python train.py --hop_length=160 --spec_augment=true --win_length=512 --layers=8 --num_labels=200 --residual_init="zero_last" --optimizer="adamw" --lr=0.0019 --beta2=0.999 --grad_clip=0.5 --epochs=31.2 --lr_schedule="wsd" --final_lr_fraction=0 --weight_decay=0.07
Rows from block 2, named by matrix and row number. Rows with one number belong to one neuron. Each number is 128 + 24 x the weight over its row's rms, rounded and kept within 0 to 255. All counts start at 0. Numbers have three digits each. After the name is the row's rms in percent of the matrix's.
# fc1: MLP up (model.blocks.2.mlp.fc1.weight, 640x160), inputs 0-159
# fc2: MLP down (model.blocks.2.mlp.fc2.weight, 160x640, transposed), outputs 0-159
fc1.502 100:105149104122130107132167085128132135089120069154142162136091123152129107126170136073160116119093166141103126131113124175128105130126120097125110125143159146130119122141149112147142161144086167171138158093118099108115123163128138145081101152096140114123152164114137133113097154140187132128152129130159087160124089134127147125116150116110102126151124155123112106141098144141118130116120117114085128165078121146131156139124072182083113141104111105136126152132115113159159152120118182
fc2.502 104:153139163141110161115138149119152130085154114101095161142093146114151160122161129132117169132137114116112120080110146129183175136148171140124120139141106122177149149107133103108133105090143186178124124114138139138134134130133141101149136111085135150134153176143134136167115127116158169105138142083162122154108125120116150137120125123130176070130165099174129117107137122125158126084123176100137117148143120135126142105109082142135092112152118115099120108145138086131083166135124159
fc1.503 104:155121129127136092129088146131148147143079128101131131076112187159148127122097109094126111088115148142151144126074116142118098134129126115132124136171136144157137114069143117115144128134151122113142130118130132137116138137114093197162117130114132131090123155117190160172130103105157134186145146171151113140094131178097103092124147152155114129154100114083121113131115166150086126101105113149142092125112110111157124124119102143170108108136116162147075124110129114105122114136133124
fc2.503 114:178112162127083168125125114110144162137115137137145141159089107102134106108170132153082116119135115187105117098121094147155132132116109097118090108121116143109144153133109120166167106143110149164140139200138112126128092086173121112092163096125116149096096149113154142130132104119144168096160132139136106125090129143130114156102122127128115131143141099129138140135173135143081151125153119151140125128158146106145159160112140149155136153190146162147143116110164166152139126085125130
fc1.504 109:131120123107128123124100125119114131100115131098131129071121151105120102126149152133152105133118119135172139133133144132116132112132139108129119132102131137152120116120118071171161111165150162146138095127115120111107134117122119134192119121166096079084103113071174116151124169116129153160140126139137124081139080130174108129100151169157114155182157116092126086103151141133097153147089159130153115117147142162145149122128107176170142162092098115120123166169135103132142146103106139
fc2.504 102:099145051117137147070115130143132150162108112135167126089124137110123143097113104131109153139120142140157120142139167169124094087128100178113131121145106159084088099123148146109140124182140136140112142119110123150112107120134116137117139100103158130090101094150148096112115162128143129139140110135122143152082146127113133113173129097132146158156130184153171115132155168113132148130154142079110164152149139171151127125132143099106161171148138125133129095159106120103127114164097104
fc1.505 113:103134115131109106115156152134118151120107107111112086115137115141125120107165152087162114139100142145119146146082135124124098128151145098146132121090132097179117183102156163112123126132078113121117083142090134166141143109125101119083111147110119140177146113130170163135134101147171142076146139156151111123128082120116147145145138129170133147166130125093152102154104137109137090145110110131134145102127084107145075134091116172136133155164094120167099124153134158142129122121178131
fc2.505 106:120144150113131136133120111150145119118129152139104128144133125106117098126110169076098111143097168171072113099083154200075123116100101127130131098165160108123081082150101127095143113128064124124102123134140131128140092106095137133139121153148145141106118071137139097099144115127139153134136091123124113119072100114153152145122073138150141161157120161124170138117121095142159156131122097097130130119119152122119094146099169122161111125112146108116138151104129100125133137098118129
fc1.506 099:135109091132132112109132084106130141136132078163115124129157113135120145126170163104154123148125132137137104145100136107125121115130128092156103125106185147135122123152153109138116120142121143192129094165040152166129100157117127120095110155114112154080180136109141139152100137141119138140133148142140135129149122112135137085127127120136121118143137118117128057105179131153127142116104118108128145133106136137129215105132075130130136138135139136126118111196154102129108124133138176
fc2.506 091:137133096108151165111150130109132107125125109106114140151158168128110113134114128150109112119140127181105105158136150112170119129141096132132150135146123156065137133164120081036084130106119088114193131157148161076133148103098138121147151146161113118141135148126156176125144123138165128111125132135112136120118108145155135131137125158126170157184161115126091141146095111134149201134133139115107123107106096146139141132177113139109128110132121117134128145121142132129103148169102117
fc1.507 103:142137117161137183139111115134118185169142113137147167113154135093066138134103130118126105109155134126116156135095119125150111122156200123147088135123120080131121158132107121148142139113108109181131131085141160156158121119131117153103126153120077126162095150114152143094115147162139138130119140090173153135160118134116121100104138111107159115133113132117137156099124125130106054146075111104141104147105109115170110131139080103140131144097132140143106133165093112151146117144138149
fc2.507 092:124163121136096112170134162138179099144158138134133100136135153138152129121136114158124145125155121118174127117129200124141151155102118129137106147095129165134114167178138121152131161130111122134097163093116120168131135115152138108151126100117095176118080103119156148144192077142103123130169150142141154163131116161151132156131159120116080130112124157142103100121099153135115129128164154186146120144133120118130158150129181154151137114127156129102123131148079092108098129130133098
fc1.508 105:161130151088117119140107097074134103108134079148157151137090148106139132111121118133122138146160178116135173121139123161127113108126135143101120138131121125130105141140110141190116150143108137133191152121057176167155135160127096165130157119132138155110150181139130111125135133138136139133152103148141145111115104117107136108089139126130150084097113104080098132103116102106097118142121121110146128132095167117146134097108130150091099146080143151149143165116120120150189162124114101
fc2.508 094:159124150130141114161137089132154106126124130129142190110109116113155137135154128132116113142149157211125115131138137138143202156112091135146153130143126132049118113140117145145138141127128125122139147138079112141105112145148121156171128161133140160108091150117136142141137137141097088148162171139079167119097153167159121150142158141116103155166131095112104140178177148124120101158155137119115141148129109137115111131125134102129142147125079125126156157137093120131087131091114136
fc1.509 094:204151171093158141135116107130157113157145145094129102126134108091080153147147114114123142157158165138127088164122152149075106128129138169153111114117087114130158152132157128140144135144148131110093134100119129127146163139145098122122164113132139136124109135126127109169134156149151153142146108126152141102107137085118102126121108127130148109173139109100124118156129121133090133120115156102116135120100064125123155134102108134072112126147046166123137140145177094154159145128114110
fc2.509 097:111179111099144116155121162087151130108096155117103134136083110139095156132136135164123177134143161085145089148122144127120129155139132174103163149138181133165127116117118129178127144157110087098115135117124149135075091102113103143141100148123130121089107177139114167169144147194148130149129134141154072115128132112110152108140136161149113068114114128132119097080118151119136123160138156119098122111154156147129122175118108112127138118149138120093122106150133133131121111108126139
fc1.510 090:126131140129152157114108118152131142120158149133135134158154144142130117119088128137145112098110201129151140124131100204156119127140148145148121185122086106130128075106154149142120104140106116163095132122136143105118145108176099102138102107077136117106102125160131105148141115125113128138143069106152110105138108158115108098153124164121128128144145098083130122122122162115099135180125153136143136144061086127165122118097084144148141117136144164162093120144136077137129111155130119
fc2.510 090:138127090146120133109100141137102149132078179111149173141129101155139104106176154182140126127128133134092144159140115116157143137113122159109127103111129102096076127130109132108109123128114129156118126150156122115157107135085126147089153104136094121173117181088134127135122135090088117164164124124116120150105155090144148091151120104144101140107142091137126102109170161117147124202129139144138145103074142133140171156120095125109163141117100138135127124126127096171149099124149102
fc1.511 098:122084103099163144162166124115107109168132131158115130151149166153123116129136133106088155120110142127149086124111116131127081115105129114077150177123157092141090152135147136115096161147128161126136144132126135108099131161131097131136095158127108144146133097133172154150111124152118149101149123181199120148121113121122115105082136137142177150115077126107116137166113120123070110074110100123110112106073119167125132129100154141156105114124098133150116123152115146138134132153162117
fc2.511 090:157143134100149137157165135113109140147115106083093143154158152135134121109082129152089133139084147164105123167156148100080134117093143126127163130138121133109114115144150123139148106118112137110117143139126111155094154068112117121140122142078116178120101149157148103129136081135086116071141120135103171118122144135113152122090139142088130119089130168128121122098105143116095131097116116125123142139133158112119144096120131123116144104158127164122112158145096140105202100092187109
fc1.512 104:116124121131141124133143111121168160140111069162105143104112154116124141138090110093124099141107135148152118118135118104111101116141148101129126173117151139139126130112154083112080163098132139139149133188082150146116149112137130128130116115149083154060162142097153123110109125120114177152124102122127139148116134152147163111093151166135128142099117125141096117122154091112167141107129080120113134103098170109137194125139097172110138160122124120157109139106112142137112113204137117
fc2.512 095:123121088097166139141094135118141102091098118092122144127117137137152121148099085157113102106139131145133134154135140107102155122092131136108171070160138147063168131137148113073096137127121105117138107150137167152148134095111124167146135116134164124121108120133154146093091093110118090147158107080125130128087137104150118135128125098107151141162153146124119113171131125158102148140135121116092137111167125120137110138151120131138121077109112154148164139155164145146178170081088122
fc1.513 093:108120135105122117138161119109115115128114132136168153140125120115119157136140166124152131130112126145100125156113097142077118132109128098121144159080124105107159101150135083141113141144124105122076135145132173133096108153159116147135156120128094179116129126126114104119147105101144137124132094144166151123125154142148119112149144136094200124152124110114094153133072124128098118111157168143144109138102116190127091149086129190093117150154087145106141186097177128160160136129139122
fc2.513 099:123144142139093099112143169156145122089129128142128128166134132126105118124119108081144181062166111119162134148125120149123131145124135113133148148091157143152133134087114110130153125109081140116102140127111165108100134149098116133116132117151087101180123088143123127130172113153137128118140131108170098137087140139145170127146090142149115098133156138127156173124087122148146166114110088139132116151122147080134120177107105183173141131092143090116165121140069147141113106118123129
fc1.514 099:145091136180138148132110076153102122165069101116099089116145124139111119096143135114142105075121145130127146145143095148120083124143160143125123133125128109158135124104133138090153135167105146107132144126073116112116168098175135137167114115097126163116117164079128088151122137126144136156126123149172101099164134140169113135162139163146128137098134112096136130146155084151125128118145171102161137075127117110127093143106117133120146151159109171114126143141126145162107071140135113
fc2.514 097:103129132121170133155129107156128132071136160143143113132126111144125111133128126137103089111125149136141129110131142125127148095136085146169120092108080136148101123113137145139159104067139119155098170181114190188137136172115134125122089149082128103138137148105113125157138170126131145123099084159126157072160097133140153165132103146117112138130131124071103121146167120119095136097133151161123123148150136115133124112118132159133144152092123099097145139121140104115124176165124162
fc1.515 105:110119128141075100110148147104136154136105131105158132158146141165138126111133130113111060127165123125169153147118116148107124134176144179122129124138143119132122138147105103116143162112120123160143097156143154137108106095113091120132108131126107098108135126150162159125123140165163163169146143078141114108131134109140111108126131126094158124146155145082129107095171107163117107155099158152171110142078122114150109125095061145123092129153099118102135176126127094153100105158169118
fc2.515 103:148126160142136061155125176108092123125163110111130164121084116139134174121165143100167092126119139117156081092145118124108186168087110137118151136121138092098119131145180160097092109127105103106132138104149147121142141119122121116116125108128136114117117145102139121108112125133119077064147151107102141119135089131172127114145156101125097124132107072103148112193155119133128121177128134124117100154140121146090115144130137133170155128152124136098117116133135121134122110107151092
fc1.516 107:166096133099093167125149118144059133146152083134130159146134182130138134142127142091181133102140198145141174154134131136112088072121137121094094148120114121123155112140143095099148097153131159169160125139105118137084186115120104122133132122133151134096184126122128106140119113104097120104132090132119114167125083087096124105138142155133162141148111120120147126152141130156120118150129114147087123107095134139167133124113120127145145106110127141146092112139123100151162121119158144
fc2.516 119:141149161172121084090101153128128084164126117107144128162081158135132158116139122125170156114155153143136137155144183175130135101129144125155130112152128144120162098115132088155118130122138132074112087119110128125098150107155093089092125133148129173092105081122127125109170168155142105109155126133079127136119134144117158146140142166146132144139117128119169115174111131118181116157085124112105146117112153123140174106120129126146157134099164102114135164114098142135120142134103168
fc1.517 091:137123138158131124149123141139147130131120130127126118156146117113133098095090135091149095120092119148123209150074125143130118130139090110080120134128121154165092101116147125152166131143091082112122120168096141155126169088140133117118118115124078110137117173127170130148104164151117126139120141143112106104138135129152146123168115138138159146116130105071118138183112115109121156127095160103174141076133116117137120157106116147158118145148122140153094150158144167089105157091113159
fc2.517 100:082099134143127117141099121125134122161121133164084115087142129125126120162088111147136097120103155070127158109132177100142182121136162101177153151132134171167140140107149138122127171164093127136135101149107101137132116137112163128112096101075148194125151120118121136143079124114089141099148122110114105107127138113135152150120152158179171140112108127107112114108135124125118126129142101150154092154125122100158149119142121092095161113108135130140112171099108127100135145169139152
fc1.518 098:106142106134119098120137126099123114128151124143066115129103214148111091106119138145146171139145150125099144145129106147058103123139119118068117156122111131128152091138109124156099133083107112133130083121115126121117124113166154111085120139156161088109131154118134109146118136127172137111113104143165162104136116141128137117150127134191110109132147094124111127127087130097153122154113134104134096125136147175175157103136113154102132126156105182110146142128174123124149171127121136
fc2.518 107:124108152089166111148140135150156117172128113144118112117078159132131061099109133111149111106152141151190117136114111098125109149156072088143166131127128120052117110159130126111137123124144114085115141117083163112153140142130144121133116127106126102131128098148081128123161102131136115124099148104104106131126122152148141155114122151140130124135176189107130126127109102182123139096147129131097151082161131121113098135140096125115126095158097152101122080098163124144126138116157113
fc1.519 104:114084093156125130175102112134066115131103140127085142123134128137152147134110175122135161108145109123137142147152082132113137093156132141137075131103161112134104114104139116161136149140136102173104072134098115098134125095160146144155106110104126136109125134103151126153104205143113128139145105149153086142179097156135132138138133143094150126170142067088081128175167129121141133088130136165113119115110138104122127134080126122103136145125113125130152127150137103125102146134153121
fc2.519 091:091080167146092130146135157135117114111155120132121122119148135139127103162128144143142115145120101162144093079100141118105148133084134154141132125112107114052162101173182098136128141123123139111081144150101155107107167150118116127122093143128160102119056129154170125126129084105141132149121130136099093116097096132143150101120127134101126124172170137116138147137120168120095135147114111161118122146131185146155122149145149142133177129144134085112128151165119140127164157135117154
fc1.520 100:131115121165123137157151150134111166154094088110131125135160151107105141126095138076140127125124154116103138113115092102124128101155165110114106140119184125153110195105122094115097139155126098145179116125077141141117141110101118139110135123088133158137109141100134118147094085162137120123121092117120124151137126125146148121078144124120131144124134160143150150119134114146144106117149164126147085094108098156149121198129120134122119142175089139155111099164118130178162070111149109
fc2.520 101:089123161163128144085122110095152120122093147123139128115147187134150121127143147141123154095178182134094126143161150117138155110104121165116150131154133135147153129112111128104104130121124130115193119150135139157145094125117148132154119132142172124111120102139083132114122147116140075101150090144050164115114086103154118102117142127110109173116095132120131120106116117145115118128090158157120134105091116133123117184133155152093155117143135158155109138084126126101097082149153110
fc1.521 099:100114155151130149155142122112102165157161129140120137116095133132113158133129128129160088121115137138082135164133118111107085077168135099107126130123095109145098129127158134103154144140119184135120123105095136157118174146133143173100104114120109155138156138092126118103091108134135154115159116134123148168076094128140156144085114137105135179165126118118125100149141103139159082104113118095086119133107121152179126151109122112099107134129121068113133140143180137118107142125155187
fc2.521 105:209124140152102124116149145175121088141178099129126161108116125135142129110128134094119151124109180103152125139105101157152111120118113079118126109146108113178141144129127101100154089113116188128143140103114146119129134100106155125128166118100163124113156151127118115129094143109138132116128144104097151128095159131161106110161151073143126120160153124138082120114182137136110125150132142101135093166159126101143111085146125098151105126152153137091131153177123113146133088132136169
fc1.522 103:123139143131137124152150105110157144139077077142144121071100116111149157127069152047145145115112129126136142102153099104143133114123095114103118168132146143149104137125134122128130134135110115167167144199097103107113148107122125138098138148127154126133134130106144150104129117172125125134174079113079081157141102134161148114128149127150093123081124146120131107118145114133162122135133133114072120135109146101165087141109127139120138121118127170141120132123103136164103129163158183
fc2.522 097:138132141098189122147168173111172108105057105127150185142108150135122098096118130124103117108096128181096098120179153092121119131146176105113166141148116147098141151147161126102087133114136112138146119155132132131145077132123140149129170168099109157130110105135166107156110119113099080119123121141174134136105162164123095121138122112127121155133119128101127127141126086141115134122131135103126151125165110115127120154111126101150085149139150121138100100183102122140117115110158145
fc1.523 094:108101132114143117141132111120156157111127133138161157143165143099096144161127085131163133140141133134106118144115134069140136103117103114103142112160141107112157161133124127114110107172130148166125071058105154097133099111131151191143105124143131122140113134110181149121107117136172157098154118136132165142147099163111113128102140109093133139143099112123113117113127101117087117073115129113101086172157075120123102136100123093159067106172121151136150135121154129137121129126136118
fc2.523 095:137145116134149161117099107121139161149138137092114117199123143140128137142122112098160164166126145117110142091089133095140127127148174090107132106143142144116195134097164120143110165153155168125154153142122111112157139102109102106141149146152130143169143138119094125137119112078153078112128139138154136146150115128107181131146148075160101176179115136122120114154114116140136111090107120139102104153125133145103155095171165143113106109094131124130156119146151132143123152159135173
fc1.524 093:090134146101125133152082103093126126114110104168126123142130127102124120154121131125119105108181126148113127138137167169082124122132176107109161143116154127110186121099118108091125141124112090112141168058148125142148142126122111164127119148095141066101137116142160104098126160143130189109164112103129123135117105151118101114112154150152154151152125131101130121156144067132125146158092134124123128112120164121147123159110111104104146179113122137103127138117145109108135159177097172
fc2.524 089:110095095118101129148122123105148122148135159102117133137157131156176130113162117129132155117138169074145155107155148119109144147126142123163134109099096105163121104095128131137123114144126163156182133112160127165127113105136138156100137151167156143125086075113130168094139109142129171123133138114133181112174136115148158111143121129090159189109143092092116090128116125130134136136126120150127081115087117109125151100153141138146141143134190149147125172152129106129120107133126063
fc1.525 100:138125139083155152160118099124132180112153125157124128075117120128093095167115176129128107106108105126127134159139094125090123112107129114140107130122142137110156112114106113123133148137137128119105171138150122074089081147168138138137169089153086143124131177105123129151146133082137136155146148151126151129100103102136123139157165153148114148175167089110114152114109099105137123148148188163126139095109164116127116111108088121124151134137082141127105140124187134177153131124133115
fc2.525 105:169130134123192092149108155151168123115140132119134115174136162131133166171073123098113123142152150119156113123163116118105126166114139120130158114110154109111082112117107167122134175114086146126135142129163136097078120113105112164104098105168124128148111063119132128152153118161119122147103125146138089146130155156165153155145115115122092140134183192122126150115154121114130149113134113109131108172098111135161097177130124132128179106108108130140134095142128125119112128132135120
fc1.526 100:092140118112110121154176142091101114091150087157155107125165144116110167126132121138154150142162158156146147150098140134111069110136126120107137119137137130095136173111152080110116108192151116135186101071129148113141147136097126167101079148104162101169120124092154132101129134108110162085126092145149170152105128110112113130128157158160159107123132132127152126123139113134108097114117148115098147098107147132111104121095119107100122183119099107126129119124109133113160152129131146
fc2.526 093:107118128122127131136095141118193125122191109122107144146182132144137174127106131124127143129153112115146106108146180123123147165167126114131117192090121121179114115122096167147118113129135103095136156122135087159164109099114148135111139155172162095130078127149134111134112123143111114124141118118124135118104126105139141099146157115147135165104137093110112105108071078108132138169097122140133097135116103107144099085141111139085138186166136165120103111150098140125146120134120139
fc1.527 112:142111138119108122122105088102148154172131106146124146133099123132123124128090090121125131123122161121126184132118095160130126114131128098101097136148153115167163148145150134126115098143099095130099127114131144098131176152157147116108120124117131107121097154164118113188082127122179118085141132171172147131099102147129168091176117110169106131147105108092117133154103142105091104155123080102106123143115107150172160166092118124128110156130155153106115130126164132158145133164141176
fc2.527 094:153092102110097108168109160133129159172137110126158124092100139137064107144122110109129105126128139138087134131189106126084090117129135085122142111169115111105100077088132125106103143105096102104127163094079087127119140117091171136123147128110141150154067109096129136138104202106089119129117135178123113133128126113125097114099138156117127139130123167120141152094100103116127100139134145094108121128124093125093139121125111135089109138147110104119130125121105147127152127106143115
fc1.528 095:123106159091133161143142120092164107140124096098144158115161152083138112185078095117112103106103172171152124135078130181112112100116111115074130164108097148140129128153157097101104133123135137112143107114095166129122092113133109128128102171153085155095119150068141137123159095145111156164162120149141154169115151133156118093121159131133142181128134140133125144145149136128149142145097133099105111143113116121126144151107107132169088115131113116087128141129157130129138135148135141
fc2.528 087:092142152156138137131183137106156113110116134171138148099142141154175149105158101158122132137088123111124095110145165172133157159169126118100109136164146179147146149151126125144106105137127095128111140092115114195121099131102136168131106094148139096109102083113102123150125134106169115211124107125144128124114122109130129145121112151134164157144116116112135145133109171166104136137138082114163112150140148111118114179105143111120118127136129157146095118099167156129135150128122166
fc1.529 098:137110137125099121106143130096150127129162082110136137109184117103156124107125124094145123094128125124084134132138128121137113129115129130123124145140124109119142144138109137178110128112064146210152104140088119140123128103139170133123109146180133110074159127137193146144135106143152157156105134159200089148156127132117131090109127154115105107113162127055148088102156118122133147103111136156140128123110155127157108110111088131135142129122143161145096151169133126133128117142159131
fc2.529 097:127143165129167102135132132142102148084172120142133114127132113125120119108139141100138154099143118187150118134130136114115112131111000145141139129165134120075128150144152166096121114115144122129107141136125149117112137148108145135140081168146114150127101113119136144135148130148113103118115171135116170146165128165141105106126131122151135160133143112140136116207123122159123187093112131113115131121141139109091153156128131173164131122116120136160100139084145123158110127130142155
fc1.530 096:112136101126163155153101092113144127153120152108126113162139109162134118143112112084120097082105155133142121132087071121119126080114151134121064178106114106138163124086122120116136170121098157151116110119132166144148124156137099142073138097171117139138123125128111154111133137139127158124138110148123125143151130146113112144135153135200125171123101097121104122110118116148165120164095086124111119144103190152140157135145128112176142131140122111145119130172139113126194114134145138
fc2.530 095:111109123144108126113132126092157159142132171124064111108085148122129132111151093150138164097141066170115130142139180140124145134112111131153106089129141138085096116157126160132150117097165090124119170132132158143196127155138140122101143127122172155105171140119129140115151129138144103110125127124124145098164094113127131148110152118104097146125127141111154132146129080129130137115139112153162114143108086082129145166068123101142156115111147144127168152132118088159166151120100124
fc1.531 103:116119138118089120132129135100131119103120116132167093134139140139132121095116136074165132121100169141088163173109137126093084101142151129088116130127153117158111088132157148089133095153065111157098127164098141129142127114145128137124124124168159144137141167100178145150109145112162152160149132158124115130090123118142104119098157178116175169150154114114115109145123098094151125136136148096116121116150095121144098118095071155110122122106116127156094124133157133116154144105151179
fc2.531 113:155119120120086157122096122154149062150088125123090133149109123138121116165120135118111132123077107204110110092099109119115117117133099155135101094137148099064101149136121125124137133117086138137093120118122136149113103167161137042123106096109095186136142106119092123114130138122113121140122113121115133106092112149108119124157119141160118107103134128127119116182122095134131156117142134116114162153124143104133094140130097117138100127130158103096123112079122105105107158156115094
fc1.532 118:139128113093137157150182102111108147140170136121125111157110116100086173155157161103142120144136152112171136107125110132062104084122146128130122108146103094156116167089096103160132137144103128136129135157119068148110127161124108138103096123112107154119121131121131132139121130137116140111152130115131103161123154169156137130128128127176149150116158132117127163148113089172114121106125131146138063127106168145151146140099104103108131126151056147136142138121144139165201129134146131
fc2.532 128:161129124122123107100145111153106141075134160106125101141137122177106153137170142150089120101139112163129128135103143177101140115102115134084117140116164159103163147104116123119128137149131106172120149112158161119180137187127110115142141133122120121144154134100093112116127156123170146149137099141186096166125129138121107139127147158139142104121117140143143127133089102102158140108137151064160077126137118177164124149126097113136121118161104120117160152098085116138157111129090085
fc1.533 103:084089166098114121144098133114121128113151138150154109090088138108084142154131095137087151139121170124160138147139122141126099125133151090126148109144127106109127139113105076165094133117132091156149131098129130116121149139110149157131138124127132163098181143124149116133143121111104124113153133163165124170085117128117153086123185183186128138163130145119139136160149097126086112158130118117100107111107140166158155104094140061112140136113100116102129149117130105121151161134106095
fc2.533 108:116077135089147117158122125104124128141131128100088113102177130114147161111098133130123082132126101142143138142157135111071142137128100122149151164156123113139185127115075147124106130099156148122133112138139098140161109168161143156112120148164149134071158131132167128113117140147172119159139103073171144156163115105117144129112156109108125132106114103168134085089109169155126126141135118139089123130115086121166125138152119129115115115178115157175126139142101103165121126151105122
fc1.534 100:104168155084116122111103140150149119118118085116134138143091165173154093114112134063126091113159167134172140168176134169135117128118141120117116187151128148107117130145108113132147135112113143140176143085115138098126159129157122138118082119125109071089120120138127157139103116108152127178113127110129119144136139104117148091081150159114116101112121152111134094171115121131115118115149131131122151120118150134135132101126107162111145097108108171120110149110101089134195095139147133
fc2.534 093:171145164133155103110123152151120150104133130123144077111087133166107077099145153127134136143108139134162127135112082163175116140141140130153149127126149119088161134128135130153181150163155124160096176140148107075114134090115094142131095088165120092155163139138121134113118108120123132138183168115145100103124137124076124131123153127166122108139104113104117139145139160098130106109155162154137098103124152125132171141140112142116143109137157133100113144151155089170094114126100163
fc1.535 092:165113138117113139139127127108113136131114095136154110159137170140080138102177124102108127132123112125165117165122108167146131104103121125077123140113126117124133131178112113094161137112095117172181089129114133128074183133142150091158103133168127131117148126152117121151120130099128139121152118151185159168070106169155169104138127098153096144113166133133110169132085124117081117145161136087114129119137101111120114114120140133137089154104121101152128122166143125116143130143173140
fc2.535 091:112158115142148156120126116162130141145100168142103132154173167125128140145119175156138135102119097092142123110157156141149168134141115115132156126127121107171092135199148131129104153132180158159137143164127146153078138158138141170137124136130096144130128132097165154113133157120134112160116120134095134124137155142169151102162134108162147158132129158123136147202160121073132139113142084093118142184137124144134099116162129158102131131147096137117097142149112107150086132119128139
fc1.536 099:121075118117144172139134145149101155112128105118134165091155117119142112102122120121156108148148143128151187223123102151140145130107135101096129172128125134139108080138147126112123103168130090112127125146126134108112116155134147147153159112142108097155129129116188096113137090104142140100112105157145165116120138156158114131166122196108160150133138062113098121120106134132114107118134120119134136088115122129102128137110073165141132136120127142114083110116130111148148127180133129
fc2.536 096:080117107141139100153146140169137134139159133128097160100146143123158152099159160150126186070153120116144182133144093160141148145138128103147115175112131104101154120171143113117118159157125137117136099089128153109136137124113124161145124133125115147184128139135105140112123141136135138151135153130128138099150174110130112121118186102126133124125097133118075111102147140117208141172170153097167127129145137122122083120154111090156102116131149131136104152150155088135127148109148111
fc1.537 101:107129147111153119131157117132076154143128112143113122105142165108136160147077153093153123137127159113123110099127058098101090129139129128059125127124183127136145113131099152122140162192128152150168125123131136156130139138113071122138163106095130162091148129107139118102103150121124119130139115154171127127101117170118114107124167133120149135127130121125144148099130090139103149112099141140128095114134169107144137133125097178114136135099086112125121173180140138140110101125154185
fc2.537 113:159129143111097112112110115118102149129128156096069110154085109157144090130159124149109151128122118169187126103148145114104106113130109112184155131184115150113120081134124112104140108162144148133129125089121111140136148144075117097152116158094124158141131093134089100151130177099119146119108118162101119147118088136136131116098139132156102118094125148100174120131107098113150142141147094130167143130129134138130112092092146143126127099082122063111119147089152130104116127123125087
fc1.538 100:115099129093175172165154094098110153148104130151115178151178127114115149100097095114116081154142158140126121112127126167104112100131142108124138105116153117128100128148159099125120159130133158170121119128135167136130176183119116108165090139150104138105141144080142107130121181133144137112139161116129152079101098114097158117087171125149109150161127129107104130115123125175130137142113119123160124130110139159109179153069122101129110113106145112088150128136128138145134139104141109
fc2.538 091:122122144108140127118134103122148108125106153147100134125102139166126115141151166116089126112156162115150112057142091139092130135132100132119181129147139105159133105129134155150103119148116104142151143099157106103160134125114119119116163121169096086114110144100094069106145129124139114132132096113151148121121158113074164143118166150102135131121119140068134177132127128110127119066147091166142157115139091126148090121127147153162081130072144143127161108124159156133149094147138135
fc1.539 093:103119128127129150139143099125128133123128075159128091134126159129102148110116137127168127114160155146096137127125143119118103091135167135130115155161159088141150152110108110089144121119063140166151093165113155138146132140130081120091108151131103108108094079115192153117115128138160158138118084091148158114125129128167133110123133132143121151121070115086119097122124087150142135132116112109130121114109123082189112138145090153079115142156140118158113166148133084141145141156144136
fc2.539 083:100122098148105117092100103159094111129127113153105116111103119152111139123077106100117112123113111240114129095121127096117112109147089098106105131139117113002106121097113100150103120120120114090108118095115106110100119109152109117110134108104136164115114102096097113123130133130120094102113110116108142115122143111112160096124130133131114109104141115147080124138120141130111095136105142097111141141092110111139127114140116126114114105106107121108098097125104156100125124121112119
fc1.540 105:141140098089127101169103082105073125128126045143144124154125141106105118115086113083191173139118135138150149128095141101095117119150106117079113135150151146161159124143114134165156128151095109135151148128096127088132123118166113123115111133166093105172108165114150111176078094137113136122143166130144144132122151098143140132121144129161141149151112116099093140111122113117117125111108134119152114116153144105129127130159122131163065144150122100135146151133113133096150162135128128
fc2.540 110:110118148122149143120111107111127149163119113142166139089137128088142153103127111108135157116099150164136141129128131108108130103101104188137140161151158118033111126135132123079109145139107083113117103165160090107118112149163125123094140167135068122120120140164115128142081113141127126130114093102081149104129147169146097114133146087122081104118122106111118137124122142140164121135142122106140115102135114170100146120116184155146157142141184101107147119128156134116115110143143112
fc1.541 095:153131114137095159134117114139087167165101070141114137095141109084083127135123148086100096140112127175129164137138128142140126132121145166115123115095117081166133109172155137134124117126083170154135157146072140153144142096148119119144144103148161116158142139119145142142118101104146134151131119081128107103139174134151165092182155141133112139130148121114147114174077131129098153169144096085118155135074155112121128144128098129136131127150123132144138146091122139104159107141117137
fc2.541 093:114106137144166107138135129125152065149129155120123120102130161131163141088112135141179099118115148106108095118154140146131122143150152167149162099080118121119139180148073091136116069163133174141167131133132088138153109157119143109159115111154123179146086116088108151113100159119104101105144133174117140137127117123108122095172105122130115141130134101090157142107134128173146113096115149121091086111115115115147179142147108147111099119125143134113145137119153131102148162130124115
fc1.542 099:102072117139157134159118146110114129119160134093110100121119119160144156082095121105113154126150132148136111165108137151123127131124132148140122172129103119145125162144127109111130139135119114106132118138110133141083142148129126128143140145128139074128112135106136116127163136165129135062161142153168135134115112097091110150139152129176153153151132070069133116154121123164063118079089142121117144127093153127114145199087150122109139156135125123149136166140169113180113122118086133
fc2.542 099:113141168094136105127154115150126121179150143088147148135144171162121135163137148136164125147114155115146107154137115118120125163152127097111091139128198165169160100166104119165163123136110119154106151152121144143143141107218156107106132130108159116106095160159135143119140148154124141124124183139115113142107145130137147138115120159163133109158092150156101091115173152148145127141120146125129116140134132134141174147161160113145136142136160135111107124160149166140094100113095120
fc1.543 104:162123141101130161165119104142171132144139112110084142135081127111125131148131116076140127128137127150108138166140130091082097127177113115136160166153100106120158140116163120129141139143150093112153136100138177148159149111127149153128106139142102128134105181090200163142098145162139130150109124076141111132119133125137136127125160121125156158142111139094157109178117101121132061148107114127124104075121110097132113116113084166095123098132114156153115148108113119131156121135153130
fc2.543 111:096146156116154129147146164108154121138151143157130121150139130170168131103136114144156118157087128115133132170143161146127099189115132146120140123130142127108151143154099101126143099159117133142120097148171112143138126111168090156149099187178082150114123097116118167135060106157138124105131122140118086140140158142098142123104109143179109140119172129129178151125134110117136078098139161148120162103118113123183154146107100125141107131109177105155097127135120126140116110117112137